{"arch": "unet", "model": "image denoising model", "dataset": "microscope photos of single blood and bone marrow cells", "train_examples": 97085, "image_size": 32, "crop_scale_min": 0.7, "horizontal_flip": false, "color_jitter": 0.2, "task": "denoising", "loss": "mse", "noise_std": 0.4, "norm": "instancenorm", "activation": "leaky_relu", "widths": [96, 192, 192], "blocks_per_level": 2, "block": "basic", "attention": false, "upsampling": "nearest_conv", "init": "torch_default", "residual_init": "none", "optimizer": "adamw", "lr": 0.0018, "beta1": 0.8, "beta2": 0.999, "eps": 1e-06, "steps": 31700, "batch_size": 128, "epochs": 41.8, "lr_schedule": "wsd", "decay_fraction": 0.4, "final_lr_fraction": 0.01, "warmup_steps": 630, "weight_decay": 0.03}
Rows from block 7, named by matrix and row number. Rows with one number belong to one channel. Each number is 50 + 15 x the weight over its row's rms, rounded and kept within 0 to 99. All counts start at 0. After the name is the row's rms in percent of the matrix's.
# convs0: first 3x3 conv (model.decb.0.1.convs.0.weight, 192x192x3x3), inputs 0-7, a 3x3 kernel for each
# convs1: second 3x3 conv (model.decb.0.1.convs.1.weight, 192x192x3x3, transposed), outputs 0-7, a 3x3 kernel for each
convs0.127 113:31 27 38 19 28 35 34 34 38 45 56 64 47 53 63 41 60 62 50 40 47 58 50 53 57 46 52 38 52 58 25 36 44 16 28 41 66 66 76 60 59 66 41 44 49 33 30 35 28 19 26 34 30 37 64 56 65 67 66 66 78 73 73 61 64 65 76 65 70 69 73 72
convs1.127 094:54 48 48 54 69 71 60 64 73 71 79 64 70 77 73 69 74 58 69 83 71 75 79 77 61 65 60 51 55 51 58 69 66 65 68 75 63 81 71 61 80 71 61 63 59 42 40 46 40 36 40 43 42 50 62 57 59 60 66 54 67 65 53 74 66 61 65 53 47 65 66 54
convs0.128 104:50 39 45 50 40 37 51 43 30 61 52 49 63 59 65 65 66 66 77 77 71 74 76 77 71 78 74 64 64 58 69 71 68 71 65 68 49 46 50 50 55 60 46 53 62 72 68 62 76 83 73 77 79 75 48 58 53 49 45 34 45 30 32 44 48 42 40 47 50 36 45 40
convs1.128 091:44 31 56 36 35 43 36 30 38 36 26 42 33 31 41 34 33 38 20 27 25 25 17 21 33 25 34 46 42 50 31 23 35 27 18 42 28 34 45 29 28 35 24 32 39 41 37 29 48 46 35 64 60 44 49 63 64 50 46 49 36 49 47 33 52 45 31 45 42 22 45 44
convs0.129 122:37 36 46 43 45 60 50 48 59 60 64 52 66 73 66 61 71 69 39 34 39 37 26 37 44 29 33 60 54 50 55 56 47 51 62 51 38 37 43 40 34 34 34 39 27 31 35 38 31 31 30 41 28 33 59 38 47 50 36 39 56 49 59 68 84 71 77 89 80 77 92 83
convs1.129 122:37 36 53 49 47 63 53 58 62 48 56 55 52 67 63 51 55 54 69 83 58 76 90 72 53 69 60 42 44 51 50 64 57 51 58 58 60 69 50 64 75 64 59 68 54 59 58 57 50 57 57 47 53 62 45 32 30 50 43 37 49 40 39 61 38 22 61 45 26 63 59 45
convs0.130 095:21 20 24 41 33 32 53 51 50 59 53 43 60 50 43 64 46 49 58 64 58 59 58 59 59 58 58 45 37 27 55 44 42 74 70 61 64 66 59 59 59 57 69 66 75 61 64 66 69 71 65 70 67 71 73 87 95 38 55 68 30 46 50 50 65 74 47 55 68 35 32 45
convs1.130 092:52 45 41 46 49 49 40 39 49 45 51 51 48 46 49 55 51 52 21 29 37 47 44 41 67 68 50 46 48 47 53 39 52 48 48 47 35 45 41 33 46 42 40 53 47 64 52 42 61 55 49 67 61 61 34 28 36 32 27 32 27 30 26 37 36 39 22 19 20 27 23 24
convs0.131 103:56 53 50 70 65 47 69 67 43 60 61 55 57 66 57 52 57 57 57 49 46 41 39 38 48 56 54 65 57 48 60 60 55 71 72 71 59 58 51 62 63 60 57 55 51 53 53 39 59 57 57 70 60 56 83 77 61 50 41 28 29 30 25 85 89 78 79 82 69 53 57 44
convs1.131 106:47 40 38 51 41 47 61 68 71 56 57 51 60 60 63 71 77 73 66 71 57 81 86 69 67 85 68 50 41 42 51 56 60 67 70 71 59 66 51 71 73 59 65 80 75 45 52 51 50 42 48 43 40 45 38 31 42 34 35 37 43 45 44 61 41 43 68 41 43 66 55 53
convs0.132 078:74 66 71 77 65 72 79 66 51 34 46 47 47 58 65 57 72 67 49 49 43 45 54 52 42 41 43 53 51 48 68 60 66 70 69 72 35 43 47 35 41 53 33 38 49 54 61 54 76 78 61 66 68 56 45 53 41 47 36 32 27 31 32 21 31 51 26 22 32 18 30 44
convs1.132 070:48 45 51 34 46 54 41 29 39 44 33 39 39 29 41 32 34 31 47 37 46 49 42 37 44 50 37 46 50 48 45 44 35 24 31 50 41 31 40 30 26 34 27 37 27 64 58 51 63 49 43 56 62 51 33 35 47 30 40 38 35 43 39 20 30 28 14 31 40 18 24 37
convs0.133 114:42 54 49 62 56 44 72 68 52 48 51 65 46 55 55 52 70 62 41 41 46 42 45 40 50 50 40 21 32 50 39 52 49 58 79 69 27 28 42 26 33 50 43 48 64 46 40 55 56 50 60 55 53 63 74 64 37 47 43 32 35 23 28 64 74 63 66 63 55 53 43 38
convs1.133 130:68 62 26 54 38 24 51 31 34 40 51 44 46 53 52 41 56 57 30 41 49 33 63 70 48 70 82 57 49 36 49 44 42 48 43 43 43 48 45 38 60 63 44 61 66 61 55 64 68 64 58 64 57 61 34 27 30 33 25 29 37 34 37 33 34 56 35 31 52 45 49 54
convs0.134 103:52 49 46 33 35 35 27 28 31 66 76 70 71 73 68 62 65 67 53 51 58 75 74 69 72 80 73 68 74 76 64 64 62 53 58 56 70 62 55 62 45 40 39 34 33 39 45 46 39 43 45 52 44 53 59 65 67 74 71 84 67 72 75 38 41 50 53 65 73 61 69 69
convs1.134 100:55 58 65 68 68 65 63 68 57 62 66 61 61 61 61 62 66 49 73 72 64 73 64 66 55 62 55 58 70 74 69 74 71 73 74 68 65 72 61 66 74 64 70 68 57 51 57 62 51 51 61 52 46 58 51 45 51 56 53 50 53 53 43 46 43 44 50 51 50 58 50 51
convs0.135 090:51 62 58 57 67 56 63 70 59 61 62 70 67 73 63 56 65 59 44 39 43 47 55 51 47 51 48 68 59 49 70 81 64 66 86 77 52 64 67 52 65 65 52 68 68 54 53 62 62 60 71 64 78 71 52 47 38 33 33 24 31 30 24 58 73 89 45 54 64 40 50 61
convs1.135 086:38 44 47 43 33 40 67 67 70 51 56 48 53 55 40 58 68 50 67 59 57 70 71 53 79 85 71 41 34 47 37 37 46 74 66 65 57 63 53 62 59 53 81 84 75 47 54 58 51 62 53 52 42 58 46 40 40 40 32 44 47 47 43 42 41 53 51 36 36 59 48 50
convs0.136 104:62 45 42 54 46 42 56 49 44 58 56 60 77 70 68 81 83 76 64 60 66 54 64 63 56 57 54 63 53 52 70 64 60 70 64 67 40 58 62 48 68 61 61 71 67 55 56 45 60 59 62 69 69 68 63 65 66 50 58 50 42 42 35 51 70 72 61 65 64 36 46 65
convs1.136 100:55 33 39 43 25 39 27 22 36 41 35 42 36 34 32 27 28 32 37 39 42 45 42 38 50 42 42 45 34 42 40 31 33 23 17 29 33 45 38 33 34 33 22 22 33 68 60 54 67 70 66 77 68 64 41 38 46 32 33 47 29 38 39 26 42 41 29 40 45 32 36 40
convs0.137 100:70 61 60 62 54 54 70 48 44 58 46 51 61 46 52 59 56 48 69 67 66 75 78 69 82 81 67 72 68 60 62 66 64 68 53 58 38 46 45 43 36 41 47 48 52 54 50 44 65 63 65 73 70 71 43 51 50 52 52 52 48 49 44 32 26 43 42 38 40 45 41 45
convs1.137 098:39 23 46 40 20 36 41 19 42 42 30 34 41 26 39 44 36 50 38 35 45 37 29 33 50 42 60 52 37 44 40 20 31 38 28 41 45 41 48 32 26 35 44 34 43 49 44 49 45 45 47 59 49 43 55 73 65 60 74 65 59 69 57 41 65 46 34 59 54 25 53 44
convs0.138 110:47 37 31 32 37 31 29 29 35 59 68 78 63 75 81 62 79 77 46 46 46 44 38 44 54 39 47 60 59 66 50 63 54 51 50 49 65 69 67 57 54 57 44 45 41 45 37 49 40 29 35 38 32 35 65 62 58 72 69 69 67 73 65 50 64 63 65 82 75 78 76 79
convs1.138 110:43 51 59 65 68 61 61 67 57 56 62 58 67 72 57 57 56 53 69 80 71 70 81 58 49 45 39 52 57 53 68 68 61 59 61 56 61 67 57 61 72 66 51 59 52 62 52 55 52 48 48 50 52 59 45 37 33 50 50 43 50 46 39 55 38 26 48 44 39 52 57 47
convs0.139 101:39 39 38 49 55 43 52 54 42 53 53 59 57 63 56 53 60 51 70 74 69 65 70 77 70 74 69 58 56 55 63 70 69 64 66 67 36 39 62 37 44 50 41 53 68 65 67 58 75 74 69 73 80 82 65 67 65 63 62 49 47 32 36 41 63 66 36 44 52 32 37 43
convs1.139 095:49 40 51 37 36 43 32 33 35 40 30 29 35 35 31 30 32 27 31 26 31 39 25 28 38 29 33 35 40 34 32 27 38 23 23 27 37 29 33 34 27 28 29 30 29 59 57 47 69 56 49 71 59 64 44 53 55 47 54 47 43 47 45 41 42 42 42 35 38 38 44 33
convs0.140 107:37 41 36 44 34 36 43 41 30 55 58 53 63 65 67 60 67 65 59 67 69 57 58 65 64 63 58 62 63 53 71 67 61 75 83 62 50 52 58 42 60 63 56 71 63 72 72 69 72 72 72 83 73 79 71 75 67 47 41 36 31 34 41 48 48 54 33 46 50 20 27 41
convs1.140 091:59 43 46 39 39 36 34 29 30 38 37 38 31 32 29 28 21 32 34 23 35 33 15 35 33 29 38 48 38 41 36 33 40 31 19 36 47 36 43 28 22 32 36 32 27 46 44 43 55 53 47 69 71 62 55 58 49 35 44 45 40 53 40 39 49 43 31 38 30 36 42 28
convs0.141 109:71 66 65 60 56 62 56 54 66 44 49 41 45 35 37 40 39 39 45 37 39 44 42 28 37 32 36 53 39 37 51 43 42 51 48 41 33 46 44 33 37 41 39 47 45 59 49 49 55 51 39 49 43 40 39 14 16 33 23 09 23 24 22 52 35 23 38 26 18 29 18 12
convs1.141 089:43 37 45 52 38 38 49 38 29 70 72 60 75 55 33 58 48 36 72 81 61 69 74 46 73 56 39 58 43 42 46 35 33 39 36 32 67 71 73 73 70 59 75 65 46 37 37 32 35 37 38 40 44 46 58 59 56 56 61 55 53 56 60 60 63 56 60 61 50 57 63 59
convs0.142 099:54 47 47 52 48 47 63 52 48 67 62 61 67 64 71 68 72 75 70 73 69 78 73 74 69 76 75 67 61 54 70 74 64 71 71 76 36 48 51 34 39 57 42 48 54 55 58 51 71 68 70 77 82 76 66 61 54 66 57 42 47 44 42 49 66 66 42 61 57 37 39 45
convs1.142 095:45 50 49 32 36 40 28 26 37 42 42 32 35 31 31 35 29 35 42 34 33 41 38 39 42 33 31 35 43 37 37 27 37 22 20 26 43 35 38 32 36 38 33 22 34 56 53 42 57 52 52 61 62 64 47 47 52 34 48 37 31 37 40 36 37 38 29 37 43 34 40 37
convs0.143 099:51 55 64 45 65 68 47 61 61 58 49 42 62 57 45 68 64 54 44 42 43 51 46 42 62 55 51 59 54 47 61 52 42 59 59 53 58 62 52 56 49 42 45 42 36 39 38 41 48 55 54 51 58 74 64 70 72 76 69 66 78 72 52 69 79 87 76 91 90 79 91 84
convs1.143 116:41 48 70 52 60 75 65 73 76 52 56 58 51 56 58 59 65 55 68 66 59 69 70 56 71 68 62 44 55 74 56 61 71 68 71 69 46 59 65 48 64 64 65 67 65 56 55 51 55 59 50 58 52 56 43 40 49 39 44 49 42 49 49 32 20 43 36 32 43 53 42 55
convs0.144 085:65 52 59 56 53 52 57 58 56 58 53 48 57 69 58 56 69 58 73 80 70 65 65 63 64 69 63 46 49 49 66 61 51 68 67 60 37 40 40 45 40 50 38 51 53 68 65 59 86 84 77 78 80 72 50 57 55 41 38 37 37 28 21 45 55 55 23 31 36 19 23 27
convs1.144 063:50 59 58 46 42 57 29 38 45 39 43 58 41 45 46 43 45 52 44 39 34 46 39 45 52 47 57 43 66 67 47 51 62 22 45 54 45 35 49 24 24 36 29 36 50 41 31 22 50 40 26 53 49 44 57 53 51 40 38 43 45 41 43 38 28 49 22 32 34 20 25 43
convs0.145 097:52 34 37 41 25 27 22 18 17 60 64 59 64 55 56 61 50 56 59 56 63 78 76 68 75 67 68 65 65 64 51 57 64 42 45 51 59 58 54 48 54 45 48 36 37 34 38 40 36 34 46 43 45 53 47 37 42 73 59 46 71 58 52 37 43 43 62 53 62 66 69 57
convs1.145 097:43 37 42 45 37 47 39 46 52 64 67 60 54 53 51 61 58 49 60 63 70 53 51 59 58 50 56 50 47 46 43 50 43 48 50 43 64 63 62 53 63 57 62 55 59 44 42 39 41 42 49 46 40 48 73 73 75 78 69 78 67 80 75 67 67 59 71 74 65 62 61 61
convs0.146 090:67 61 58 72 71 61 70 64 64 38 35 39 30 44 38 42 36 42 65 65 55 57 51 56 46 56 49 35 37 32 40 33 34 40 47 44 31 37 40 24 28 33 30 37 36 58 61 51 66 67 71 70 78 70 59 64 54 37 35 38 39 38 22 52 60 65 26 47 38 31 36 38
convs1.146 068:53 59 54 42 44 42 33 35 38 56 54 44 53 39 36 52 43 44 46 43 43 55 59 65 65 63 72 48 50 54 40 46 37 38 33 38 35 43 42 42 35 32 34 35 49 52 38 19 46 38 44 57 51 44 47 47 54 39 45 56 30 38 49 07 29 45 10 19 38 04 25 27
convs0.147 111:54 61 54 61 70 75 54 65 65 63 62 58 64 61 65 70 65 65 55 57 54 53 55 55 51 56 59 70 65 58 75 73 62 78 75 75 60 64 64 65 64 59 63 68 65 65 64 60 70 65 64 65 73 68 43 58 54 41 34 41 35 36 25 61 74 72 51 57 51 37 49 39
convs1.147 089:44 40 63 35 38 61 58 68 71 52 52 56 35 41 55 51 61 75 50 44 51 62 65 53 69 69 62 36 50 66 38 48 76 58 67 83 55 56 66 45 51 58 65 77 67 47 41 31 61 51 38 55 44 45 45 44 51 37 37 44 46 37 48 42 40 54 34 24 47 54 48 47
convs0.148 099:56 62 51 59 81 76 72 87 68 61 67 53 71 80 64 70 79 72 55 57 51 59 41 43 63 51 52 63 55 52 59 72 57 69 75 61 48 56 53 50 50 56 48 56 53 43 33 34 55 50 50 68 58 57 73 82 68 71 69 47 51 47 42 66 88 82 70 86 80 53 65 56
convs1.148 117:43 38 42 60 59 67 64 70 72 54 53 44 64 68 62 74 69 68 64 69 59 80 83 72 75 85 70 47 41 41 67 67 70 74 75 76 63 62 55 64 77 71 67 75 74 55 57 55 54 55 45 44 39 41 41 38 42 45 39 49 45 46 51 50 43 38 55 51 44 71 64 58
convs0.149 097:61 65 56 57 79 77 64 77 80 56 61 48 68 68 60 73 65 67 54 48 49 51 47 38 52 53 43 60 60 57 61 68 59 69 74 77 48 49 55 37 46 47 35 42 42 29 32 34 40 34 38 62 61 46 64 64 73 61 69 52 61 60 53 74 73 79 58 68 74 58 60 63
convs1.149 116:37 41 48 59 64 72 67 69 75 54 49 50 63 63 63 69 66 61 67 63 66 84 79 64 76 69 62 46 49 59 70 67 77 76 81 70 64 60 57 64 71 72 75 71 75 50 50 45 42 47 40 39 42 44 42 36 36 42 44 43 48 48 44 53 38 47 58 45 49 59 58 58
convs0.150 098:46 61 58 69 78 59 66 73 63 60 63 53 68 75 73 67 65 68 52 48 48 40 38 40 48 48 47 62 57 54 60 64 67 67 73 73 46 51 60 47 58 60 53 64 67 48 47 48 47 52 52 56 59 57 75 70 47 42 43 27 41 36 34 85 99 88 70 73 77 50 64 55
convs1.150 111:39 35 35 50 49 56 62 69 74 55 53 46 57 62 55 67 76 64 63 63 57 71 84 73 70 76 76 38 31 35 51 53 58 69 78 70 64 54 47 59 73 61 69 82 73 57 52 61 51 54 52 45 44 46 37 37 42 42 40 45 48 41 44 53 41 43 58 46 40 59 51 54
convs0.151 097:66 51 41 50 47 39 49 40 39 65 64 63 60 68 67 64 68 62 60 57 55 63 58 57 69 69 62 64 73 61 64 63 61 61 68 62 68 66 59 52 51 39 29 31 33 46 42 49 53 53 50 63 59 56 64 66 65 63 74 71 74 73 71 56 68 60 77 70 73 69 78 74
convs1.151 097:45 47 54 65 68 69 64 71 66 50 53 46 65 60 55 65 63 54 78 72 62 71 78 66 56 54 51 47 44 57 65 71 66 65 71 61 65 67 53 66 67 64 63 67 53 49 57 54 53 46 50 46 51 53 50 47 41 57 50 53 60 53 46 51 47 35 56 53 42 56 58 53
convs0.152 096:50 63 50 65 72 61 59 63 58 64 59 56 63 69 66 63 69 56 50 54 54 57 51 43 60 55 48 68 55 52 72 66 66 70 73 75 56 56 58 52 63 61 54 65 63 53 55 56 60 68 66 69 71 68 65 59 47 47 44 28 29 32 33 71 99 85 60 77 73 48 61 57
convs1.152 103:40 34 35 41 41 46 64 62 62 59 53 54 51 56 47 73 74 64 68 60 59 73 73 69 75 84 69 45 37 42 38 42 43 69 74 66 59 57 57 58 59 55 67 78 71 51 51 50 51 48 48 45 40 42 41 41 39 44 38 43 45 48 51 42 34 34 48 30 40 63 48 50
convs0.153 102:54 66 65 64 71 79 66 82 76 61 60 52 65 61 57 71 71 69 63 67 65 57 55 54 63 54 55 57 63 53 56 63 57 60 63 65 46 49 48 44 46 43 41 42 41 34 33 41 44 47 49 67 70 71 80 87 82 81 79 67 69 55 50 59 77 83 63 76 78 67 68 59
convs1.153 114:39 43 49 62 69 71 73 80 74 46 50 60 58 70 73 64 77 69 64 64 57 65 76 66 63 70 60 32 44 52 67 74 71 80 77 69 53 54 63 59 73 73 73 73 72 51 55 53 44 45 46 35 38 39 39 37 45 42 47 37 52 48 45 46 34 45 59 43 43 57 54 48
convs0.154 114:64 44 39 71 57 45 68 62 57 41 39 39 46 48 46 50 53 48 69 66 60 66 69 67 79 75 69 59 55 59 54 55 55 53 47 46 55 57 58 43 41 42 41 35 27 36 39 31 49 48 44 79 72 53 72 64 54 68 63 56 58 57 48 79 71 66 73 71 63 46 53 56
convs1.154 117:50 47 49 69 65 60 69 69 68 64 56 52 68 66 62 74 71 69 69 65 62 73 68 61 66 68 63 55 48 48 75 68 75 72 78 78 65 66 54 66 67 68 73 66 75 43 53 40 36 41 36 27 32 36 43 34 38 52 49 50 56 52 50 69 46 41 71 59 53 68 64 57
convs0.155 109:46 53 48 46 46 45 55 56 42 33 28 24 52 45 38 66 55 59 62 63 54 68 62 48 52 58 50 42 42 35 59 53 42 70 74 63 36 39 45 42 41 58 38 52 57 56 52 54 57 62 59 73 68 64 77 66 47 46 48 33 40 45 28 59 68 80 52 58 55 41 38 36
convs1.155 104:54 44 53 43 44 47 50 46 51 32 30 38 32 29 38 32 28 36 31 27 37 28 33 35 41 40 44 43 42 51 39 31 41 42 40 38 39 36 39 36 39 28 32 31 33 66 63 67 61 68 71 60 72 61 34 33 37 23 32 29 35 31 30 32 41 29 37 38 19 34 30 20
convs0.156 096:59 52 56 65 63 52 63 69 53 49 55 52 66 59 64 68 67 69 71 74 74 79 81 74 72 69 65 68 63 49 76 71 69 72 68 71 27 45 58 34 41 62 48 47 64 66 59 63 73 77 72 80 84 82 60 60 43 43 44 29 43 39 31 51 53 60 40 42 46 28 31 50
convs1.156 086:45 46 50 36 35 39 23 26 43 30 31 36 37 22 28 26 29 38 31 14 20 32 21 22 40 32 36 36 33 42 22 18 34 22 26 38 39 36 38 27 31 28 28 34 34 56 45 42 52 53 53 64 57 47 53 64 54 46 57 53 50 48 54 37 50 47 43 47 38 46 43 47
convs0.157 097:58 50 56 62 55 59 69 59 55 57 54 44 62 65 54 72 63 60 83 83 77 78 84 71 70 78 71 54 63 45 76 74 70 89 82 76 34 36 55 32 51 47 47 50 57 61 64 56 76 82 68 93 92 71 58 53 51 43 43 37 39 38 31 43 55 64 31 38 55 34 42 37
convs1.157 085:42 42 54 35 31 40 25 24 38 46 36 27 34 23 39 36 34 35 39 14 22 36 22 27 49 29 37 39 30 50 21 18 35 29 24 38 36 40 37 39 35 41 36 30 37 47 38 27 69 59 46 57 70 47 43 57 50 41 50 46 39 50 53 43 45 54 37 39 45 44 51 42
convs0.158 083:43 55 59 47 61 66 57 62 55 77 79 67 94 94 78 81 79 77 38 28 33 36 33 36 35 38 43 71 72 62 84 84 73 72 85 66 64 57 57 61 62 60 60 62 56 26 22 32 36 39 54 42 46 47 28 23 16 27 10 09 36 25 21 80 80 63 57 70 66 76 73 71
convs1.158 100:41 23 35 45 30 44 61 53 68 53 41 47 53 40 47 58 58 65 64 77 76 64 72 59 82 90 73 46 35 26 50 38 34 66 68 76 67 62 63 59 60 55 67 70 63 45 64 57 56 66 66 57 52 56 39 30 32 37 33 42 47 45 36 65 58 36 65 59 50 66 70 56
convs0.159 102:53 54 51 68 69 59 65 76 65 56 62 55 70 70 67 54 68 66 51 46 49 46 46 46 46 53 46 65 56 48 68 69 59 71 72 66 48 58 59 52 57 67 49 65 58 49 48 50 64 56 55 69 69 65 76 75 59 52 45 33 34 37 30 81 93 83 67 76 68 45 54 53
convs1.159 107:37 30 36 43 51 60 59 65 63 52 46 48 57 64 54 71 74 75 70 61 61 77 74 71 75 83 70 34 41 42 51 52 57 74 69 73 57 53 52 59 70 65 74 81 80 58 54 47 55 56 47 48 45 49 47 39 48 47 36 45 51 50 46 53 44 46 51 38 44 66 59 53
convs0.160 119:65 66 62 64 70 58 46 57 58 54 49 32 46 34 26 35 35 27 51 38 42 53 40 45 54 49 47 67 56 46 56 53 50 50 54 52 43 44 49 45 45 47 39 51 47 65 55 57 64 56 54 62 50 54 29 32 29 32 28 26 27 23 22 33 32 31 31 22 30 24 21 22
convs1.160 108:54 56 66 45 48 73 43 55 68 58 64 66 48 60 72 49 55 59 54 69 66 55 72 65 63 66 49 40 56 72 40 51 73 45 62 73 58 75 74 61 69 78 56 71 72 37 29 33 35 28 26 43 39 33 50 60 56 55 56 58 53 54 54 42 45 52 36 37 53 42 44 56
convs0.161 104:69 67 55 76 78 69 68 65 59 60 65 67 64 62 64 61 63 54 49 52 48 47 50 56 44 55 46 70 62 67 76 74 66 79 76 81 54 62 67 56 61 70 60 70 68 69 64 57 64 74 71 61 62 64 51 51 38 32 26 31 23 29 28 58 63 54 40 49 40 25 27 27
convs1.161 076:48 41 41 37 32 32 42 36 42 65 60 53 55 37 31 60 58 42 74 63 59 83 60 50 97 81 77 43 51 51 32 33 35 58 50 50 83 64 62 63 48 47 75 80 63 31 35 34 47 46 45 44 53 36 48 52 53 36 43 46 35 47 51 68 52 56 63 47 45 73 47 55
convs0.162 090:51 47 33 49 39 31 32 23 19 48 37 51 74 65 68 73 74 60 56 56 68 43 45 56 42 43 46 56 58 48 68 65 74 55 58 46 42 36 51 67 70 62 82 79 80 41 53 46 33 39 50 35 42 39 38 33 30 43 44 36 43 45 45 50 45 57 60 59 59 66 77 67
convs1.162 100:45 37 31 41 23 31 31 24 25 33 34 27 32 12 25 35 30 30 47 38 39 38 38 34 48 53 51 41 34 36 31 25 31 33 32 41 37 28 35 25 31 26 38 35 34 61 63 62 67 67 56 64 63 58 35 36 47 44 43 56 54 53 57 34 42 27 39 56 48 30 57 36
convs0.163 089:59 63 63 63 71 67 59 70 61 58 59 70 63 66 56 54 58 56 37 48 48 49 48 53 53 51 55 50 53 64 65 62 75 66 78 85 54 69 70 48 67 66 61 71 75 57 54 55 68 67 67 59 69 68 50 45 26 38 30 20 25 28 28 67 72 68 47 47 52 36 41 32
convs1.163 075:44 44 44 30 37 39 52 41 57 72 69 51 62 51 47 59 60 59 79 65 53 80 75 60 75 83 77 45 56 46 47 37 46 56 56 60 79 67 77 75 70 51 67 83 76 32 29 40 36 44 42 41 45 48 56 43 54 38 45 45 46 48 57 69 59 64 74 57 44 84 64 57
convs0.164 079:42 52 50 59 39 47 48 42 53 73 69 61 74 76 68 71 69 72 61 59 57 63 57 60 60 65 68 59 59 46 61 57 59 66 75 60 47 63 54 47 55 53 54 57 59 49 52 49 62 68 53 62 67 69 72 87 70 76 82 74 71 61 68 55 65 78 58 72 79 47 59 61
convs1.164 096:48 48 55 37 48 51 35 47 48 50 52 45 44 51 47 46 42 44 59 57 57 65 61 64 66 65 57 51 47 56 39 42 46 46 40 41 44 44 41 38 38 44 33 38 35 61 58 42 58 64 51 60 61 52 32 32 39 36 39 36 35 35 35 24 23 30 21 18 26 26 19 24
convs0.165 090:62 61 47 61 61 55 73 64 62 53 57 50 70 63 71 67 71 63 68 73 80 72 72 65 52 57 61 60 62 56 73 69 70 74 83 83 30 43 57 45 46 65 50 47 60 67 67 57 74 82 70 88 77 73 64 58 53 48 47 38 36 39 38 55 54 73 34 34 52 32 34 43
convs1.165 078:57 54 43 47 48 38 42 39 36 40 42 35 41 28 32 34 36 25 25 15 32 35 23 27 38 27 42 46 40 40 40 30 33 34 24 42 37 44 38 43 39 38 37 37 27 41 39 44 54 45 49 61 56 56 56 55 59 39 48 50 39 55 53 33 54 42 40 50 39 37 35 38
convs0.166 101:51 52 44 59 58 45 60 57 37 33 28 35 30 39 43 35 40 55 64 67 61 69 67 59 51 57 54 41 42 38 45 57 60 66 76 76 46 37 62 39 43 59 48 57 60 56 63 60 70 71 73 54 60 64 69 59 57 42 40 34 27 24 20 51 60 67 32 33 52 18 26 42
convs1.166 091:60 48 40 47 50 36 41 50 36 42 32 35 29 24 29 39 33 30 26 09 20 29 02 15 40 29 32 50 48 40 48 43 37 35 33 39 44 36 31 37 17 32 43 35 38 57 49 47 65 59 60 62 59 60 50 55 54 37 41 45 33 42 46 29 46 55 33 31 33 30 22 22
convs0.167 091:63 63 58 69 76 70 77 72 60 51 46 46 73 75 67 82 84 78 48 49 49 37 32 37 38 26 26 51 54 43 70 76 67 87 81 89 32 45 58 53 52 65 59 84 81 40 48 48 55 51 42 43 37 46 46 40 34 37 37 36 32 33 31 37 40 65 16 24 44 24 37 40
convs1.167 071:39 47 46 29 26 31 23 35 27 20 30 25 33 20 33 25 27 26 45 35 49 39 38 39 51 41 47 33 31 36 21 41 39 27 22 38 36 28 45 36 37 42 38 24 42 65 48 62 59 55 43 61 51 62 50 52 43 41 58 57 54 44 52 22 36 38 25 38 35 23 39 44
convs0.168 085:62 60 53 59 53 55 66 65 57 41 37 30 52 32 41 48 32 32 67 68 74 56 68 69 51 54 64 41 49 42 56 45 43 53 47 52 38 43 55 44 42 56 47 55 49 67 67 66 63 64 70 55 68 57 52 68 62 34 48 48 28 46 48 39 44 67 32 37 73 29 33 60
convs1.168 084:43 31 38 47 35 37 44 40 41 49 26 31 43 27 27 43 25 38 30 19 36 44 05 29 63 33 42 36 20 37 34 19 34 41 31 37 42 33 40 38 27 32 43 27 37 49 48 33 61 51 52 62 60 44 59 57 66 45 57 69 54 48 68 38 55 49 31 48 47 36 40 46
convs0.169 092:50 66 65 68 73 72 64 83 78 66 69 60 72 67 59 67 65 59 72 67 66 70 57 57 72 63 69 62 70 57 62 64 61 75 75 64 44 55 53 53 51 55 39 48 46 36 38 37 57 61 57 71 73 77 87 84 69 79 76 62 61 51 41 72 71 73 67 75 67 50 50 48
convs1.169 103:45 37 38 54 64 64 68 68 78 48 48 54 57 54 58 77 77 65 61 66 59 72 72 63 67 80 74 42 44 40 67 64 70 79 81 75 66 57 51 69 71 60 66 80 78 50 52 58 49 46 56 45 46 44 46 43 38 40 38 48 54 51 43 52 45 44 68 56 44 75 62 59
convs0.170 121:61 54 44 66 55 45 44 44 42 47 55 75 35 38 51 21 32 31 48 49 42 57 54 49 56 51 48 56 61 73 45 46 68 33 41 46 45 51 59 50 56 61 46 58 56 49 51 57 56 49 56 61 54 53 34 15 00 70 44 13 44 23 00 29 21 29 25 21 18 26 27 28
convs1.170 132:66 47 53 56 39 39 54 40 43 77 70 59 79 71 51 67 59 51 73 80 69 72 83 67 66 64 53 65 58 44 67 49 35 54 40 46 74 78 71 81 80 66 71 66 63 36 34 37 30 28 36 37 37 43 59 66 66 56 67 66 61 68 68 50 57 58 60 61 65 59 67 63
convs0.171 082:62 79 58 54 60 45 37 48 35 31 25 43 42 50 44 61 61 59 47 36 50 34 41 49 33 50 46 36 37 33 47 59 45 60 70 57 28 38 28 43 55 41 56 66 53 49 45 50 49 47 47 49 52 54 65 75 47 69 79 56 47 52 41 52 46 58 46 49 47 40 36 45
convs1.171 098:65 82 72 50 35 37 42 12 17 46 63 69 53 39 45 41 31 38 55 55 43 61 65 50 59 60 57 49 68 70 44 35 32 34 26 27 39 36 40 40 35 45 40 35 36 57 49 39 52 59 49 50 50 53 43 40 38 38 43 50 38 43 46 13 12 30 20 37 50 15 55 55
convs0.172 097:47 64 58 67 72 68 66 77 65 62 61 62 68 73 66 58 71 66 54 57 47 47 47 47 58 51 47 66 57 56 70 76 69 74 77 76 50 50 53 51 53 50 54 58 54 49 44 45 55 53 56 65 56 56 86 92 79 64 53 43 46 43 21 70 91 91 60 71 72 54 62 48
convs1.172 112:43 37 36 51 47 53 68 63 72 44 50 49 55 57 54 67 67 72 62 66 57 73 83 66 75 78 67 34 32 45 48 54 61 69 73 79 54 54 46 59 66 62 67 79 67 56 52 45 53 47 49 43 48 47 36 33 42 39 43 45 45 47 46 48 39 40 57 37 37 66 53 56